python train.py --encoder_fused_qkv=true --encoder_bias="all" --encoder_qk_norm=true --encoder_width=320 --text_encoder_fused_qkv=false --text_encoder_qk_norm=false --final_lr_fraction=0.05
Rows from block 3 of the audio encoder of a small contrastive audio-text model, named by matrix and row number. Rows with one number within an expert belong to one neuron, the router's apart. Each number is 128 + 24 x the weight over its row's rms, rounded and kept within 0 to 255. All counts start at 0.
Before each expert's rows are labels from the 100 clips, of 14848, where the router gives the expert most weight on average: "peak on" is the class under the peak. Only what is clearly more common there than usual is listed. The data: synthesized solo parts of chorales (CocoChorales).
# router: slot weights (encoder.blocks.3.mlp.router.weight, 16x320), inputs 0-106
# up: expert up (encoder.blocks.3.mlp.up, 8x320x320), inputs 0-106
# down: expert down (encoder.blocks.3.mlp.down, 8x320x320, transposed), outputs 0-106

# expert 5
peak on: D#4; D#5
router.10 [115 105  79  93 124 138 139 163  91 133 126 114 105 133 106 141 153 147 159 153 125  89 153 137 108 133 123 176 143 107 125 134 142 164 175 144 158 139  89 140 119 131 128 131 161 119 141 161 117 128  79 125  81 126 114  85 160 117 100  71  73  75 100 113  98 113 103 122 108 125  79 109 157  82 154 118 143 153 108 118 139 159 101 127 108 121 103 118 129 153 117 131 136 123 126 107 134 142  88 121 129 133 129 156 133  92 174]
router.11 [115 120  92  84 122 115 141 153 104 138 127 114 131 138 107 158 159 155 150 149 109 108 156 140 112 149 119 137 141  98 131 129 145 147 150 125 158 130 112 133 123 142 108 123 160  92 125 142 111 126  93 117  98 126  98 117 168 157 103  80  93  66 100 103 100 113 127 110 104 132 116 117 163  85 155 110 144 141 117 118 146 151  87 109 128  92  78 124 127 164 123 144 155 122 125 108 143 160  96 139 148 130 141 147 175 101 161]
up.0 [119 128  93 131 110 121 139 139 124 116 134 120 106 139 148  98 111 126 126 113 105 196 146 120 132 106 171 146 139 133 137 119 117 160 113 133  62 145 105 104 105  90 125 130  81 162 133 128 106 170  89 105 109 162 151 133 121 113 111  70  99 110 130 136 111 109  83 121 111 139 143 132 137 157 110 139 158 143 100 100  88 121 145 130 135 115 110 141 135  99 116 146 130 152 170 151 126 127  95 141 115 108 152 157 133 139 102]
down.0 [104 130 116 103 116 125 143 115 140 129 141 116 159 131 112 163 163 105 146 128 149 116 129 139 128 132 129 164 107  65 137 127 142 154 110 141 149 122 112 147 160 154 104 160 148 150  92  73 116 109 117 121  81 119  79  91  92 116 137 139 129  84 117 122 126 134 151 101 125 129 125 135 166 146 139 153 126 101  83 135 182 154 118 134 104 144 149 104 148 203 167 128 136 121 133 147 154 119 131 153 161 108 115  85 136 133 126]
up.1 [156 123 143 124 172 133 161 108 119 138 109 161  80 177 105 118 119 178 113 136 145 131 157 108 150 154 129 115 132 108 111 147 113 114  84 133 134 160 128 148 107 141 143 125 154 134 142 113 110 104 196 129 133 156 135 168 126 144 154 127  62 163 166 151 153  62 122 147 128 141  98 166 116 161  92 105 110 115 132 148 131 114 109 146 129 142 130 177  94 134 130 100  95 129  96 130 104 112 130 126 122 101 125 108  85 126 140]
down.1 [128  93 139 123 111 118 127 136 120  84 112 138 140 165 138 135 115 116 149 116 135 116 129  66 144 120 136 125 126 137 144 107 123 150 104 163 129 164 125 137 150 143 129 161 156 142 126 147  99 151 105 146 109 149  92 137 115  87 166 158 135 162 154 119 136 131 119 171 166  81  67 119 117  76 125 145 104 156 126 178 156 154  79 130 116 142 136 145 105  79  90 108 100 140 139 124 146 159 103 142 159 135  76 132 123 139 185]
up.2 [151 139 118 161 172 141 139 106 118  89 150 135 104 137 168 138 190 161 151 134 131 135 145 144 129 153 127 119 150 139 122 159 127  95 156 149 140 152 132 117 153 124 125 133 109 119 130 134 146  97 142 107 138 112 122 140 137 138 148 142 164 124 134 156 111 120 162 121 151 140 141 153 105 128  69 115 132 148 144 138 114 160 131 137 132 129 119 176 164 138 179  95  85  99 123 127 105 113 102 126 110 145 153 117 100 123 124]
down.2 [112 116 215 133 104 106  79 130 152 132 132 150 155 121 121 120 145  81  86 138 121 122 116  84 121 147 124 109 109 143 148 109 117 126  84 156 112 114 141 109 122 137 112 103 114 156 130 137 164 162 147 127 107 174 129 135 130  97 166 148  97 162 153 128 147 151 120 146 162 105 157 146 107 127 138 140 128 140 131 126 138 106 133 160 117 119 125 120 108 104 116 137 154 103  95 142 162 111 126 103 163  92 112 152 183 113 119]
up.3 [148 148 116 113  97 101  90 136 110 169 141  98 129 141 113 128 116 108 124 127 113 104 161 112 164 176 108 110 142 156 179  98  88 132  93 128 155 138 163 135 106 133  84 106 100 131 126 149 128 150 156 149 139 114 121 149 141 154 157 157 197 145 127 111 147 146 149 137 124 115  96 167 139  92  67  96 106 106 185 139 126  87 107 137 116 140 131 147 129 100 147 171 110 159 100 139  82 121 136 107 178 169 145  93 159 116 137]
down.3 [110 141 133 104  88 101 137 109 152 118 100 139 166 137 132 118 102 107 122  97 124 153 157 132 148 107 147 166 126 133 124 179 108 108 110 163 101 123 113 133 165 114 123 143 194 189 152 101 101 129  97 104 118 125 110 173 100 113 150 105 137 165 100 117 148  95  94 124 143 118 101  81 134 150 142 129 106 134 127 147 137  96 148 124 110 155 156 102  89 111 149 105 124 105 119 130 122 110 127 112 141  81  92 123 104 111 104]
up.4 [149 127 122 165 119 140 131 135 123 115 179 119 146 117  95 131 127 125 130 145 146 150 187 119 102 159 134 138 123 143 109 128 114 110 122 138 117 164 142 152 153 140 139  96 136 130 128 124 171 121 132  86 141 153 120 114 139  99 147 129 137  90 113 148 113 107 139  88 125 158 129 148 112 130  94  78 140 121 170 156 155 120 114 104 103 179 125 158 151 107 138  94 101  98 110 153  92  99 132 187 117  92 132 134 130 136 102]
down.4 [119 121 159 138 122 107  92 133 115 135 120 130 129 102 130 114 148 128 123 129 113 166 125 124 104 160 108 123 153 135 162 120 122 157 177  71 111 122 139 115 154 157 150 136 123 145 153 145 140 155 129 111 130 118  86  90  97  92 102 154 140 102 154 104 149 151 119 105 141  73 157 121 119  74 117 114 101 167 164 147 144 145 131 123 101 139 142 165 129  91 110 130 169 146 112 149 143 151 136  58 143 131  63 119 139 124 105]

# expert 2
peak on: C#5
router.4 [170 151 101  76 132 148  66 152 160 174 133 121 128 173 117 140 145 110 154 183 136 116 149 151 117 117 119 170 148 104 121 134 156 158 171 142 146 122 129 107 128 153 106 175 153 140 137 170 161 139 112 100  97 121  76  64 108 105  79 120  90  99 131  92 124 159 123 132  89 115 137 132 127 142 156 131 101 123 160 123 118 164 125 177 131 127 100 121 136 157 116 108 123 138 113 141 126 146 139 156 137 124  97 136 177 103 138]
router.5 [145 141 111  96 112 114  97 129 145 182 135  87 133 162 146 156 131 142 166 164 101 142 152 146 154 163 131 131 143  99 131 166 146 116 120 140 153 114 133 142 110 155 128 166 139 130  93 149 162 104 112 124  83 138 107  96 132 125 119 131 112 122 110 130 146 136 135 122 100 124 135 157 135 148 139 130  88  84 173 120 120 154  99 156 162 138 109 148 126 150 130  86 113  97 121 110 129 137 148 168 142 136 138 156 147 112 123]
up.0 [131 134  82 110 125 104 124 119 110 149 107 128 141  93 120 143 115 128 148 112 126 158 136 166 134 122 153 111 133 141 136 132 128 137 163 117 145 129  88 117 127  62 111  90 158 160 141  94 131  99 108 131 141  88 113 125 150 122 101 106 154 126  93 125 101  98  45 135 120 120 138  90  91 109  84  72 129 163 176 157 135  69 100 100 116 104 178 204 106 121 123 105 135 105 134 112 144 156 143 115 138  96 157 143 149 165 153]
down.0 [ 81 149  96 136 117 128  97 102 145 154 153 138 122 168 144 123 115  63 107 185 116 111 120 150 157 101 124 135 123 138 125 152 112 168 132 145  84  96 118 132 126 103 146 124  96 146 148 122 121 163 123 138 120 122 124  93  87  85 100 142 132 158 120 114 154 163 138  49 158 164 170  99 112 149  94 151 103 109 129 114 114  94 126 126 177 161 134 140 185 103 104 131 140 153 142 152 108  97 127 135 126 120 155 145 134 117  99]
up.1 [124 120 148 130 141 129 126 115 145  92 160 141 107  95  89 165 125 126 185 148 163 107 105 146 117 128 100 131 137 122 119  91 124 104 106 113 124 115 125 168 192 155 106 151 138 147 100 106 124 118 168 149 108 115 106 139 134 162 122 124 130 108 117 124 103 100 132 122 137  94 162  75 143 127 172 127 176 148 123 153 188 164 122 126 140  65 126 120 136 184 166 115 101 112  85 120 133 162 131 163 175 115 122 107 143 175 163]
down.1 [133 137 144 155 135 119 158  96 131 152 127 146 148  83 150 120 121 128  79 163 153 116 151 103  82 164 119  98  97 128 158 121 130 116 156  82 174 134 159 153 120 170 168 106 112  92 149 123 152  79 141 122  99 137 112 125 122  82 148 145 140 111 118 104  94 163 137 117 138 117 155  98 126 176 103 155 111 129 176 118 171 164 121  89 130 124  95 135 156  95 157  84 115 110  85 120 146 108 131 122 121 103 137 131 104 120 124]
up.2 [ 90 115 156 144 105 162 138 185 117 120 160 203 198 115 163 108 174 129 124 105 151 122 131 143 108 137 124 120 115 121 151 145  91 147 183 168 119 126 136 111  85 147 121  97 103 167 105 103 137 138 116 147 109 109  94 106 134 117  91  91 115  96 154 135 142 146  81 127 146 131 160  84 112 117 114 121 124 165 135 168 137 124 176 113 158 109 177 122 144  81 126 133 102 146 117  99 106 145 155 122 154 145 125 100 102 133 133]
down.2 [129 128 153 101 118 142 113 137 137 116 157 125 156 119  88 120 106  94 154 115 208 107 150 121  89 116 121 145 149 122 102 132 120 156 130 114 133 113 119 138 108  99  89 135 107 146 126  84 144 106 114 116 103 131 129 144 128 119 108 140 120 134 155 152 132 146 154 165 107 131 148 121 121 201 152 162 135 103 105 151 108 124 140 126 127 127 135  98 159 171 156 109 122 154 170  97 178 122 153 148 145 129 115 129 149 121 152]
up.3 [114 138 141 127 183 117 149 167 123 147 130 110 160 120 115 115 177 105 118 114 161 118 149 129 106 123 107 153 113 115 158 122  95 148 119 109 151  86 130 147 142 107 153 128  95 131 113  98 111 110 100 120 139 107 121 113  81 162 158 155 169 108 123 141 104 161 164 119 104  90 143 151 142 104 141 132 152 156 125 103 158 128 173 132 150  97 114  85 122 131 159 178 148 115 111 130 142 120 171 107 133 130 108 105 129 128 131]
down.3 [108 110 120  98 174 136 121 168 124 119 173 105 127 128 110 133 123  53 150  97 154 130 131 112 149 134 116 167 143 133 116 168 113 160 116 101 102  95 121 107 147 121 102 148 104 185  89 145 134 147 124 132 118 133 133 117 100 137  98 135 142 128 135 126 173 152 143  82  72 121 154 155 150 113 181 144 121 123  75 107  98  96 159 154 153 154 123  80 147 173 133 157 137 132 153 153 151  98  85 130 138 103 140  84 119 127 102]
up.4 [ 99 120 145 120 146 114 115 134 135 122 124 124 109 119 113 120 137 141 102 124 167 153 184 121 154  88 119 129 135 125 147 129 113 183 117 115  99 138 120 121 172 123 100  94  95  88 181 140 110 184 185 115 155 132 172 113  84 107 108 170 123 108 110 111 124 148  97 122  98 121 147 120 106 117 128  75 138 116 107 141  98 131 146 130  97 104 105 114 134 149 111 109 152 126 131 174 106 101 137 133 123  97 127 147 139 115  81]
down.4 [131 115 156 128 131 119 111 123 162 176 105 125 135 116 149  91 145 145 104 129 130 119 112 140  81  78  85  95  97  94 111 132 109 150 144 131 101  71  96 122 134 109 100  86 127 122 117 116 120 140 126  84 103 100 101  77  94 100 129 143 132 139 144 128 110 116 140 161 150 116 168 105 133 141 154 117 138 140 119 141 110 107 145 145 108 124 153 153  91 129 145 127 146 131 158 156 171 145 119  88 131 119 132 126 163 122 127]

# expert 3
peak on: B4
router.6 [124 132 116 132 122 171 115 181  92 161 142 162  94 194 119 122 156 136 156 162 117 124 141 165 141 132 129 163 173 134  94 109 121 147 169 135 109 147  99 132 116 130 141 110  96 128 133 145 119 126 120 106 117  74 128 105 137 142  90  67 121 123 106 156 133 103 104 102 124 158 116 181 131 149  95 132 138 121 117 163 126 106 117 113 148  95 130 125 154 134 149 144 111 177 165 108 113 107  99 152 134 125 151 136 100 106  98]
router.7 [152 134 147  94 115 120 126 136 128 143 155 113 121 153 144 137 153 164 163 166 158 140 152 161 172 154 158 148 160 148 153 154 151 147 156 143 129 143 146 156 127 118 130 145 161 154 168 157 144 166 127 107 144 145 140 110 117  93  96  80  79 104  86 125  67 101  81 102  83  73  76  80  65 100 120 105  86 101  96 103  91  89 103 105  96 103 104 115 107  90 107 105 101 112 111 101 124 109 119 107  87 100 118 110 124  92 133]
up.0 [163 128 168 100 136 159 122 149 133 133 113  97 115 124 105 124 112 160 115 112 129 157 130 117 154 128 140 125 134 129 138 136 138 122 109 153 159 111 108  69 121 147  77 128 114 131 119 126 170 179 140 140 157 135 134 136 117 103 111 145 116 175 177 122 123 134 117 109  75 145 140 134 126  98 151 135  87 140 133 116  88 131 114 169 101 116 132 108 127 118  87 139 158 106 140 146 109 110 124 126 112 145 118 134 179 123 116]
down.0 [118 138 150 134 137 122  99 157  91 148 144 108  96 157 122 148 157 131 119 108  85 145 117 126 100 148 102 138 150 106 140 128 146 157 120 120 104 106 116 129  89 160 110 158 118 157 119 150 166 124  98 128 110 139 137  83 117 126  99 104  76 141 132 162 132 114 124 120 155 152 138 194 154 103 147 156 103 130 147 105 155 156 125 158 133 139 153 128 114 103 119 161 157 130  71 143  92 130 156  87 103 153 141 124 149 114 141]
up.1 [157 109 134 120 130 143 114 191 107 114 116 141 140 142 115 119 143 108 118 100 131 161 133 156 135 119  98 143 164 152  92 120 133 147 115 138 111  99 119 133 121 121 137 136 131 118 136  65 158 191  98 103 107  92 167 183 150 171 150 153 102 140 116 115 155 125 100 119 160 117 174 131 141 127 169 141 178 129 106 125 148 143 150 138 105 106 138 136 127 132 159 150 142 128 151 163 123 158  91 154 126 126 129 126 133 125 108]
down.1 [100 136 131 101  99 128 153 113 181 157 144 106 153 126 138 163 123 110 117 137 128  97 143 117 125 107 113 108 145 119 160 133 129 107 130 106 129  80 181 101 138 124 112 147 164 116 122 137 125 107 129 137 107 114 141 116 170 111 157 124 109 138  87 119 159 164 139 129 108 138 134 145 107 163 139 101 112  91 142  80 133 156 175 152 119 158 119 155 129 105 119  96 116 115 131 104 145 124 142 121 124 126 108 134 131 102 137]
up.2 [151  88 100 126 134 113 100 142 106  99 137 122 142 126 134 130 156 159 131 117  63 112 154 123 168 138 112 134 144 133 190 121  81 126 131 134 163 114 128 126 141 131 116  94 103 134 135 147 154 171 120 104 118 147 105  99 136 136 156 131 158 132 130 106 107 186 123 133 148  88 127 125 145 103  88 114 123 144 110 104 114 124 137 123 125 132 139 183 112 101  87 166 155 115 110 135 110 124  99 119 158 200 118 119 126 117 157]
down.2 [115 129  88 112 134 131  77  94 158 124 130 137 147 156 120  96 144 142 114 146 152 144 115 143 152  98 121 136 104 127 129  98 160 116 126 143 102 107 118 128 139  91 122 140 111 145 122  76  77 122 104  96  89 133 115 132  70 145 102 107 135 147 114 118 121 144 114 107 159 181 117 106 152 132 117 138  93 103 149 114 166  95 123  89 107 123 146 112 102  88 145 130 127  64 134 154 165  96 152 124 137 137 127 115 148 120 114]
up.3 [ 76 101 142 155 114 171 119 103 137 109 132 146 118  76 115 109 115 139 159 113 162 123 111 149 133 110 130 113 124 135 122 151  72 131 163 112 112 171 164 137 171  98 109 111 134 162 141 109 123 137 167 145 136 152 147 133 140 147 138 141 130  90 169 161 151 124 145 107 149 153 109 117 123 158 116 102 128 141 121 159 116 126 142 134 127 133 147 135 164 144 159 138 111 121 141 144 122  93 102 142 107 118 138 112 104  99 125]
down.3 [114 143 163 134  96  92  83 122 116 128 112 131 156 128 137 114 120  91  96 142 119 143  73 105  98 107 122  92 104 149 136 111 104 157 150 116 102 116 124 129 115 153 157  93 129 122 125 160 122 134 104 114 130 125 100  86 117  92 134 133 132 118 138 134 115 173 157 119 174 127 147 127  99 126 138 124 104 119 128  97 121  99 137 114 130 136 130 135 116  80  83 130 165 128 116 145 151 117 137  65 117 102 105 119 147 110 111]
up.4 [154 156 124 148 128 122 104 148 118 114 126 147 135 117 160 124 130 150 145 138 115 130 171 131 105 162 166  92  76 144 148 127 108 124 118 127 121 110 150 120  95 115 163 138 148  97 145 118  99 100 109 154 180 128 111 149 121 148 128 116 188 143 165 135 163 130 111 168 173 120 126 154 136 119 132 134 175 154 135 198 188 110 137 146 142 157 166 156 143 147 104 152 155 161 140 137 136 134 169 169 180 137 138 151 100 139 181]
down.4 [141 115 141 134 123 169 135 139 141 123  96 154 105 115 113 124 126 109 107 169 145 120 135 115  70 127 136 142 174 107 126  76 122 147 121 111 106  96  90 123 116 126 115 137 118 154 141 129 149 128 102 117 120 116 111 106 136  98  92 136 101 158 137 151 132 183 127 180 114 147 135 112 116 147 141 130 129 164 121 152 142 138 162 116 170 117 128 164 117 140 185 164 140 162 136 154 143 148 135 122 155 137 116 152 126 126 164]

# expert 1
peak on: F#5
router.2 [170 145 108  98 101 156 121 150 161 104 190  71 108 132 110 145  98 136 166 107 158 114 184 153 147 162 174 120 113 125 103 133 130 143 152 120 149 174 149 147 146  95 113 127 129  91 107 131 112 107 126 119 124 142 113 123 154 141 126 132 160 133 132 167 133 140 123 106 142 126 104 151 147 115 114 143 122 139 172 162 147 155 139 162 173 154 117 143 144 164 123 109 125 126 152 127 150 127 139 105 117 164 132 111 166 104 159]
router.3 [164 174 147  76 115 157 113 114 170  81 150 107 138 170  90 141 107 128 156 138 151 156 110 130 136 130 132 122  83 158 105 175 129 133 195 127 131 182 117 113 146 136 114 130 143  84 124 146  89 122 117 135 152 132 107 146 158 120 128 114 115 118 148 104  93 142 127 144 153 116 113 106 104 107 167 129 151 161 141 145 140 160 152 160 136 143 103 136 174 156  70 115  89 123 176 165 158 162 142 123 127 121  84 135 153 123 134]
up.0 [116 112 144 158 114 122 121  95 137 124 137 140 128 132 152 125 190 155 185 106 150 195 105 143 103 112 130 138 186 118 133 107 121 141 129 154  97 114  85  77 132 146 144 119 174 122 117 101 129 133 109 115 101 106  97 122  77  92 118 104 107  97  95  60 122 134  93 152 111 112  51 135 137  84 121 158 143 126 113 125 132 121 120 104  91 112 184 103  82 122 189 143 114 148 156 183 115 126 165 145 161 167 102 156 146 106 102]
down.0 [108 144 161 146 110  95 111 115 118 132 162 144 132  98 135 119 146  67 111 137 141 112  66  75 125 131 105 109 178 156 158 101 108 131 136 145 102 112 141  89 122 120 152 109 144 128 144 120 139 109 139 145 146 141 116 142 119 143 147 157 104 150 137  92 117 164 193 108 159 120 153 108 159 157 182 154 102 123 125 100 135 150 149 125 123 154 142 131 109 102 140 105 159 114 152 160 173 111 120 117 148  95 133  85 139 101 143]
up.1 [136 108 138 169 154 137 120 165 128 131 109 141 125 117 154 138 148 100 131 151 138  95 192 105 159 142 139 137 102 127 141 132 136 128 175 138 139 165  97 144 176 136 113 109  88  73 137 145 125 137 115 156 112 164 100 158 113 105 136 102 148  89 111 121 127 121  65 131 187 110 117 125  84  83  90 108 105 162 161 199 118 134 134 137  94 113 167 169 132 146 175 118 130 120 141 125 123 132 135 156 129 139  99 197 116 122 122]
down.1 [140 127 168 143 101  97 166 147 132 162 121 131  98 164 121 135 100 145 128 128  95 152 137 101 125 113 184 141 148 144 115 145 152 143 147 172  97 138 111 116 107 146 127 171 144 113 116 119  98 150  84 120 128 142 111 135  89 123 138 107 169 153 123 135 115  93 140 156 144 141 144 157  85 124 126 182 119 145 106 137 162 141 123 135 134 156  97 113 108 126 177 160 149 147 157 117 187 144 165 131 142  93 157 108 162 114 201]
up.2 [109 141  93 178 160 110 162 164  95 123 135 108 119 106 165 119 148 143 103 141 130 125 150 128 121 156 159 149 111 118 145 150 117 141  90 120 133 114 119 117  99 148 132 111  86 131 122 137 162 145 142 182  89 131 127 114  75 104 141 136 117 139  91 152 118 112  94  99 101 159 157 150 155 124  96 113 116 110 126 139 135  77 112  89 119  98 127 121 140 128 146 164 134 104 141 128 107 107 125 124 128 151 188 136  99 131 140]
down.2 [143 155 118 101  94 166 120 125 160 141 136 134 129 113 142 146  81  98 159 162 148  91 133 143 129 102 116 126 142 132 118 110 136 122 130 126 108 119 107 172 146 102  79 154 156 150 126  98 101 109 140 102 119 131 108 170 156 156  90 130 134 130 132 144 117  98 183 134 143 128 107 126 153 159 140 144 116 101 114 139 116 163 131 160 164 134 127 106 136 167 124 108  71 175 142 120 135 134 135 131 118 130 131 119 166 100 129]
up.3 [103 101 101 156 159 125 114 178  93 142 119 141 175  84 149 155 129 128  90 110 145  95 105 129 153 132 122 122 147 109 153 127 121  91 104 104  75  87 136 125 134 105 139  96 130 137 101 127 126  98 139 137 161 132 149  91 128 175 137 136 190 140  99 148 168 138 176 138  97 119 100 151 150 136  93 124 151 102 115  96 165  75 141  83  84  93 111 128 136 149 136 153 124 115 137 141 132 101 127 145 187 102 146 147 117 123  81]
down.3 [145 106 165 119 102 146 131  97 177 130 185 105 120 143 126 160 143 156 144 127 112 129 137 156 110 105 110 136  86 118 133 150 166 114 122 124  86 128 110 122  96 119 160 180 164  93 149 136  93 103  84 115 117 139 117  95 134 113 123 103 115 140 119 132  95 121 109 132 166 127 153 129 171 164 135 133 101 130 146 132 105 136 154 143 114 130 143 144 118  78 170 147 128 118 112 115  93 110 135 132 110 128 150 134 149  88 153]
up.4 [139  88 138 159 130 141 127  72 102 133 107 121 138 121 147 146 115 135 135 147 147 105 166 190 128 118 137 150  97 122 122 144 149 125 153 133 136  78 143 141 142 136 199 122 169 132 127 116 120  91 170  90  60  88 106  93 129 138 141 152  90  88  66 126 140 108 136 146 116 140 135 102 139 148 144 127 141 156 155 120 104 118 142 104 125  92  96 179  97 143 136 141 145 108  84 103 152 147 100 106 119 143 157 100 183 150 147]
down.4 [129 140 101 116 119 124 170 131 140  99 160 100 115  72 163 136  91  91  93  86 119 132 127  97 149 111 110  99 153 127 162 156 119  93  87 101 134 169 145 167 132  70 116  86 128 101 135 113 119 138 177 180 129 144 141 179 180 142 165 130 200 139 152 144 161  91  86  98 150 139 115 132 133 105  87 140  98 164  98 137  99 120  96 112 124 135  97 118  97  99 155 102 130 143 128 125 124  95 108 116 114 144 161 146 107 120 100]

# expert 7
peak on: D4; C#4
router.14 [113 141  90 109 136 131 121 128 126 152 146 130 130 132  87 145 120  91 130 137 145 139 149 139 135 154 160 152 154 138 112 149 138 142 148 144  93 155  92 142 135 143 176 143 128 111 153  82 103 110  98 112 100 145 128 143 108 117  90  85 123 118 126 129 103 107  94 102 149 150 139 129 123 138 127 139 142 149 135 169 151 138 108 116 168 127 142 165 150 168 161 158 154 138 148 151 147 147  97 154 117 122 145 168 149 171  96]
router.15 [ 88 129 138 111 130  97  97  97 111 139 131 135 117 130 112 139  85 101  97 127 139 136 120 114 136 105 154 150 196 124  85 173 110 148 135 144  66 150  71 107 141 117 171 141 151 138 149 100  88 117 113 138 108 150 101 143 102 109 116 115 107 115 114 119 107  85  65  94 140 125 144  88 109 155 114 132 105 123 141 122 172 121 138  94 158 137 124 124 138 176 152 148 140 120 148 128 139 158 122 124  97 111 143 173 123 124  80]
up.0 [140 104  89  96 134 124 107 145 120 105 129 132 128 145  93 122 108 132  97 114 115 174 138 161  96 106 177  89  95 128 145 130 127 141 108 176 110 123  91 111 122 135 139  83 129  78 116 117 145 166 103 124 127 134 151 175 108 122 148 171 135 152 111 144 105 151 130 178 114 153 145 126 130 137 189 124 139  93  90 111 109 123 106  97 155 142 130 143 140 103 148  86  89 145 139 130 111 107 147 131 122  79 124 171 136 129  95]
down.0 [116 184 130 119 126 121 123 165 127 148 153 132 171 111 143 132 141 100  85 100 150 129 129 117  90  92 141 129  99 130 140 149 107 143 104  99 132 147 118 153 135 133 157  99 189 123 148 127  96 103 140 145 118 115  75 122  82 100 146 133 132 146 124 132  78 132 137 142 120  98 133 126 124 119  94  93 107  71 129 132 147 139 123  92 118 130 121 137 119 130 140 121 128 140 101 147 147 102 109  99 150 122 140 120  97 133 133]
up.1 [116 145 114 105 172 121 130 111 121 151  90 103  93 147 123 114 112 110 109 145  92 188 102 148 143 163 135 124 143  96 129 166 165  89 160  94 148 134 119 117 152 112 126 146 189  87 111 123 130 111 121 128 144 146 120 168 123 167 102 143 108 154 122  63 134  95 122 184 162 163 132 103 159 125  97 169 164 128 118 154 132 127 132 147 108  96 129 106 121 139 106  89 115 135 131 155 155 120 137 144 155 126 134 155 136 136 127]
down.1 [ 98  93 138 171 205 118 158  91  92 100  92 133 105 138 120 129 154  94 110 148 112  94 119 128 115 133 122 157 122 135 127 101 128 117 114  91 141 146 135 130 119 139 177 152 139 165 120  99 124  98 130 131 113  90  87 116 137 132 101 114  78  92 124 115 118  99 113 118 112 140 147 142 145 131 113 154 102 126 170 125 186 160 114 128 135 113 132 162 142 117 136 110  96 107  80 115 128 182 126 114 128 131 121 135 136 112 125]
up.2 [103 123 126 133 152 100 118 154 124  98 153 136 116 160 123 102 166 135 115  96 113 159 154 135 122 141 115 138 104 115 138 136  72 112 122 163 110 152 151 108 126 123 145  70 151  94  96 148 126 184 118 176 128 120 176 166 105 169 128 148 110 156 107 137 101 145 115 125 152  98 130 128 158 121 157 109 157 126  67 179 118 110 151 137 155 103 162 122 151 137 130  89 152  99 156 137 140 119 127 159 157 118 121 145 113 130 100]
down.2 [134 114 127 133 153  87 118 161  79 182 144  88 106 140 101 158 125 101  87 121 147  99 144 103 138 141 122 168 150 105 120 140 130 148 118 140 168 126 119 162  91 140 183 136 114 122 163 131 115 102 110 132  90 142 101 116 115 131 141 160 114 108 120 176  96  78 116 158 129 163  93 180 158 118 105 159  94  66 142 106 146 134  80  77 118 150  90 138 149 109 160 136 132 150 126  89 150 105 101 102  77 140 152 147 144 100 133]
up.3 [162 148 100 105 111 115 126  87 117 135 120 103  85 152 152  85  89 139 129 116 101 140 111 148 168 139 143 114  95 149  71 101 140 103 109 122 119 200 102 136  92 131 110 126 144 130 111  76 128 143 102 142 154  96 133 173 131 127  92 128 159  83 147 157 136 122 165 149 132 204 132 129 116 128 164 128 149 139 133 171 144 137 158 128 126 169 131  96 167 141  99  67 113 150 149 139  87 136 143 140 128  95 143 101 122 111  87]
down.3 [112 131 137 185 175 123 138 158  85 163  56 143 168 122 152 139 181 169 132 112 141 125 110 135 150 133 109 111 165 115 119 100 116 113 103 140 116 103 134 112 136 153 135 120 140 146 114 109 150 145 166 130 126 115  99 110 136  94 115 108 111 141 133  94 104 108 103 100  86 110 129 122 111 151 107  88 136 122 127 123 162 113 157 133 135  87 133 127 103  71 147 137 131 125  98 133 150 135 185  67 130 100 126 119  99 117 135]
up.4 [131 134  86 133 111 117 131 136 122 148 151 133 117 135 107 123 154 118 148 112 122 101 142 110 125 120  82 152 168 154 143 128 131 165 156 120 159 162 110 116 135 121 115 134  96  58 128 176 156 111 140 177 103  84  98  90 162 142 141  85 134 125 124  72 121 122 105 138 134 102 114 158 177 122 117 114 170 101 148 125 124 100 144 122 107 137 137 138 103 137  74 141 146 160 105 137 151 122  87 131 143 153 131 117 128 145 125]
down.4 [140 164 122 153 136 134 102 125 106 112 150 118 100 151 108 101 119 116 111 110 119 142 103 136 106 112 125 114 101 141 105 100 109 147 156 113 149 118 163 146 125 204  81 121 120 116 138 106 136 144 121 137 128 131  79 108 149 121 129 133 118 125 163 138 157 172 178 129 139 110 153 149 111 171 106 100 132  84 112 126 114 128 125 163 160 149 131  89 175  90 109 132 133 148 119 149 108 170 124 133 143 148 132  93 156 148  90]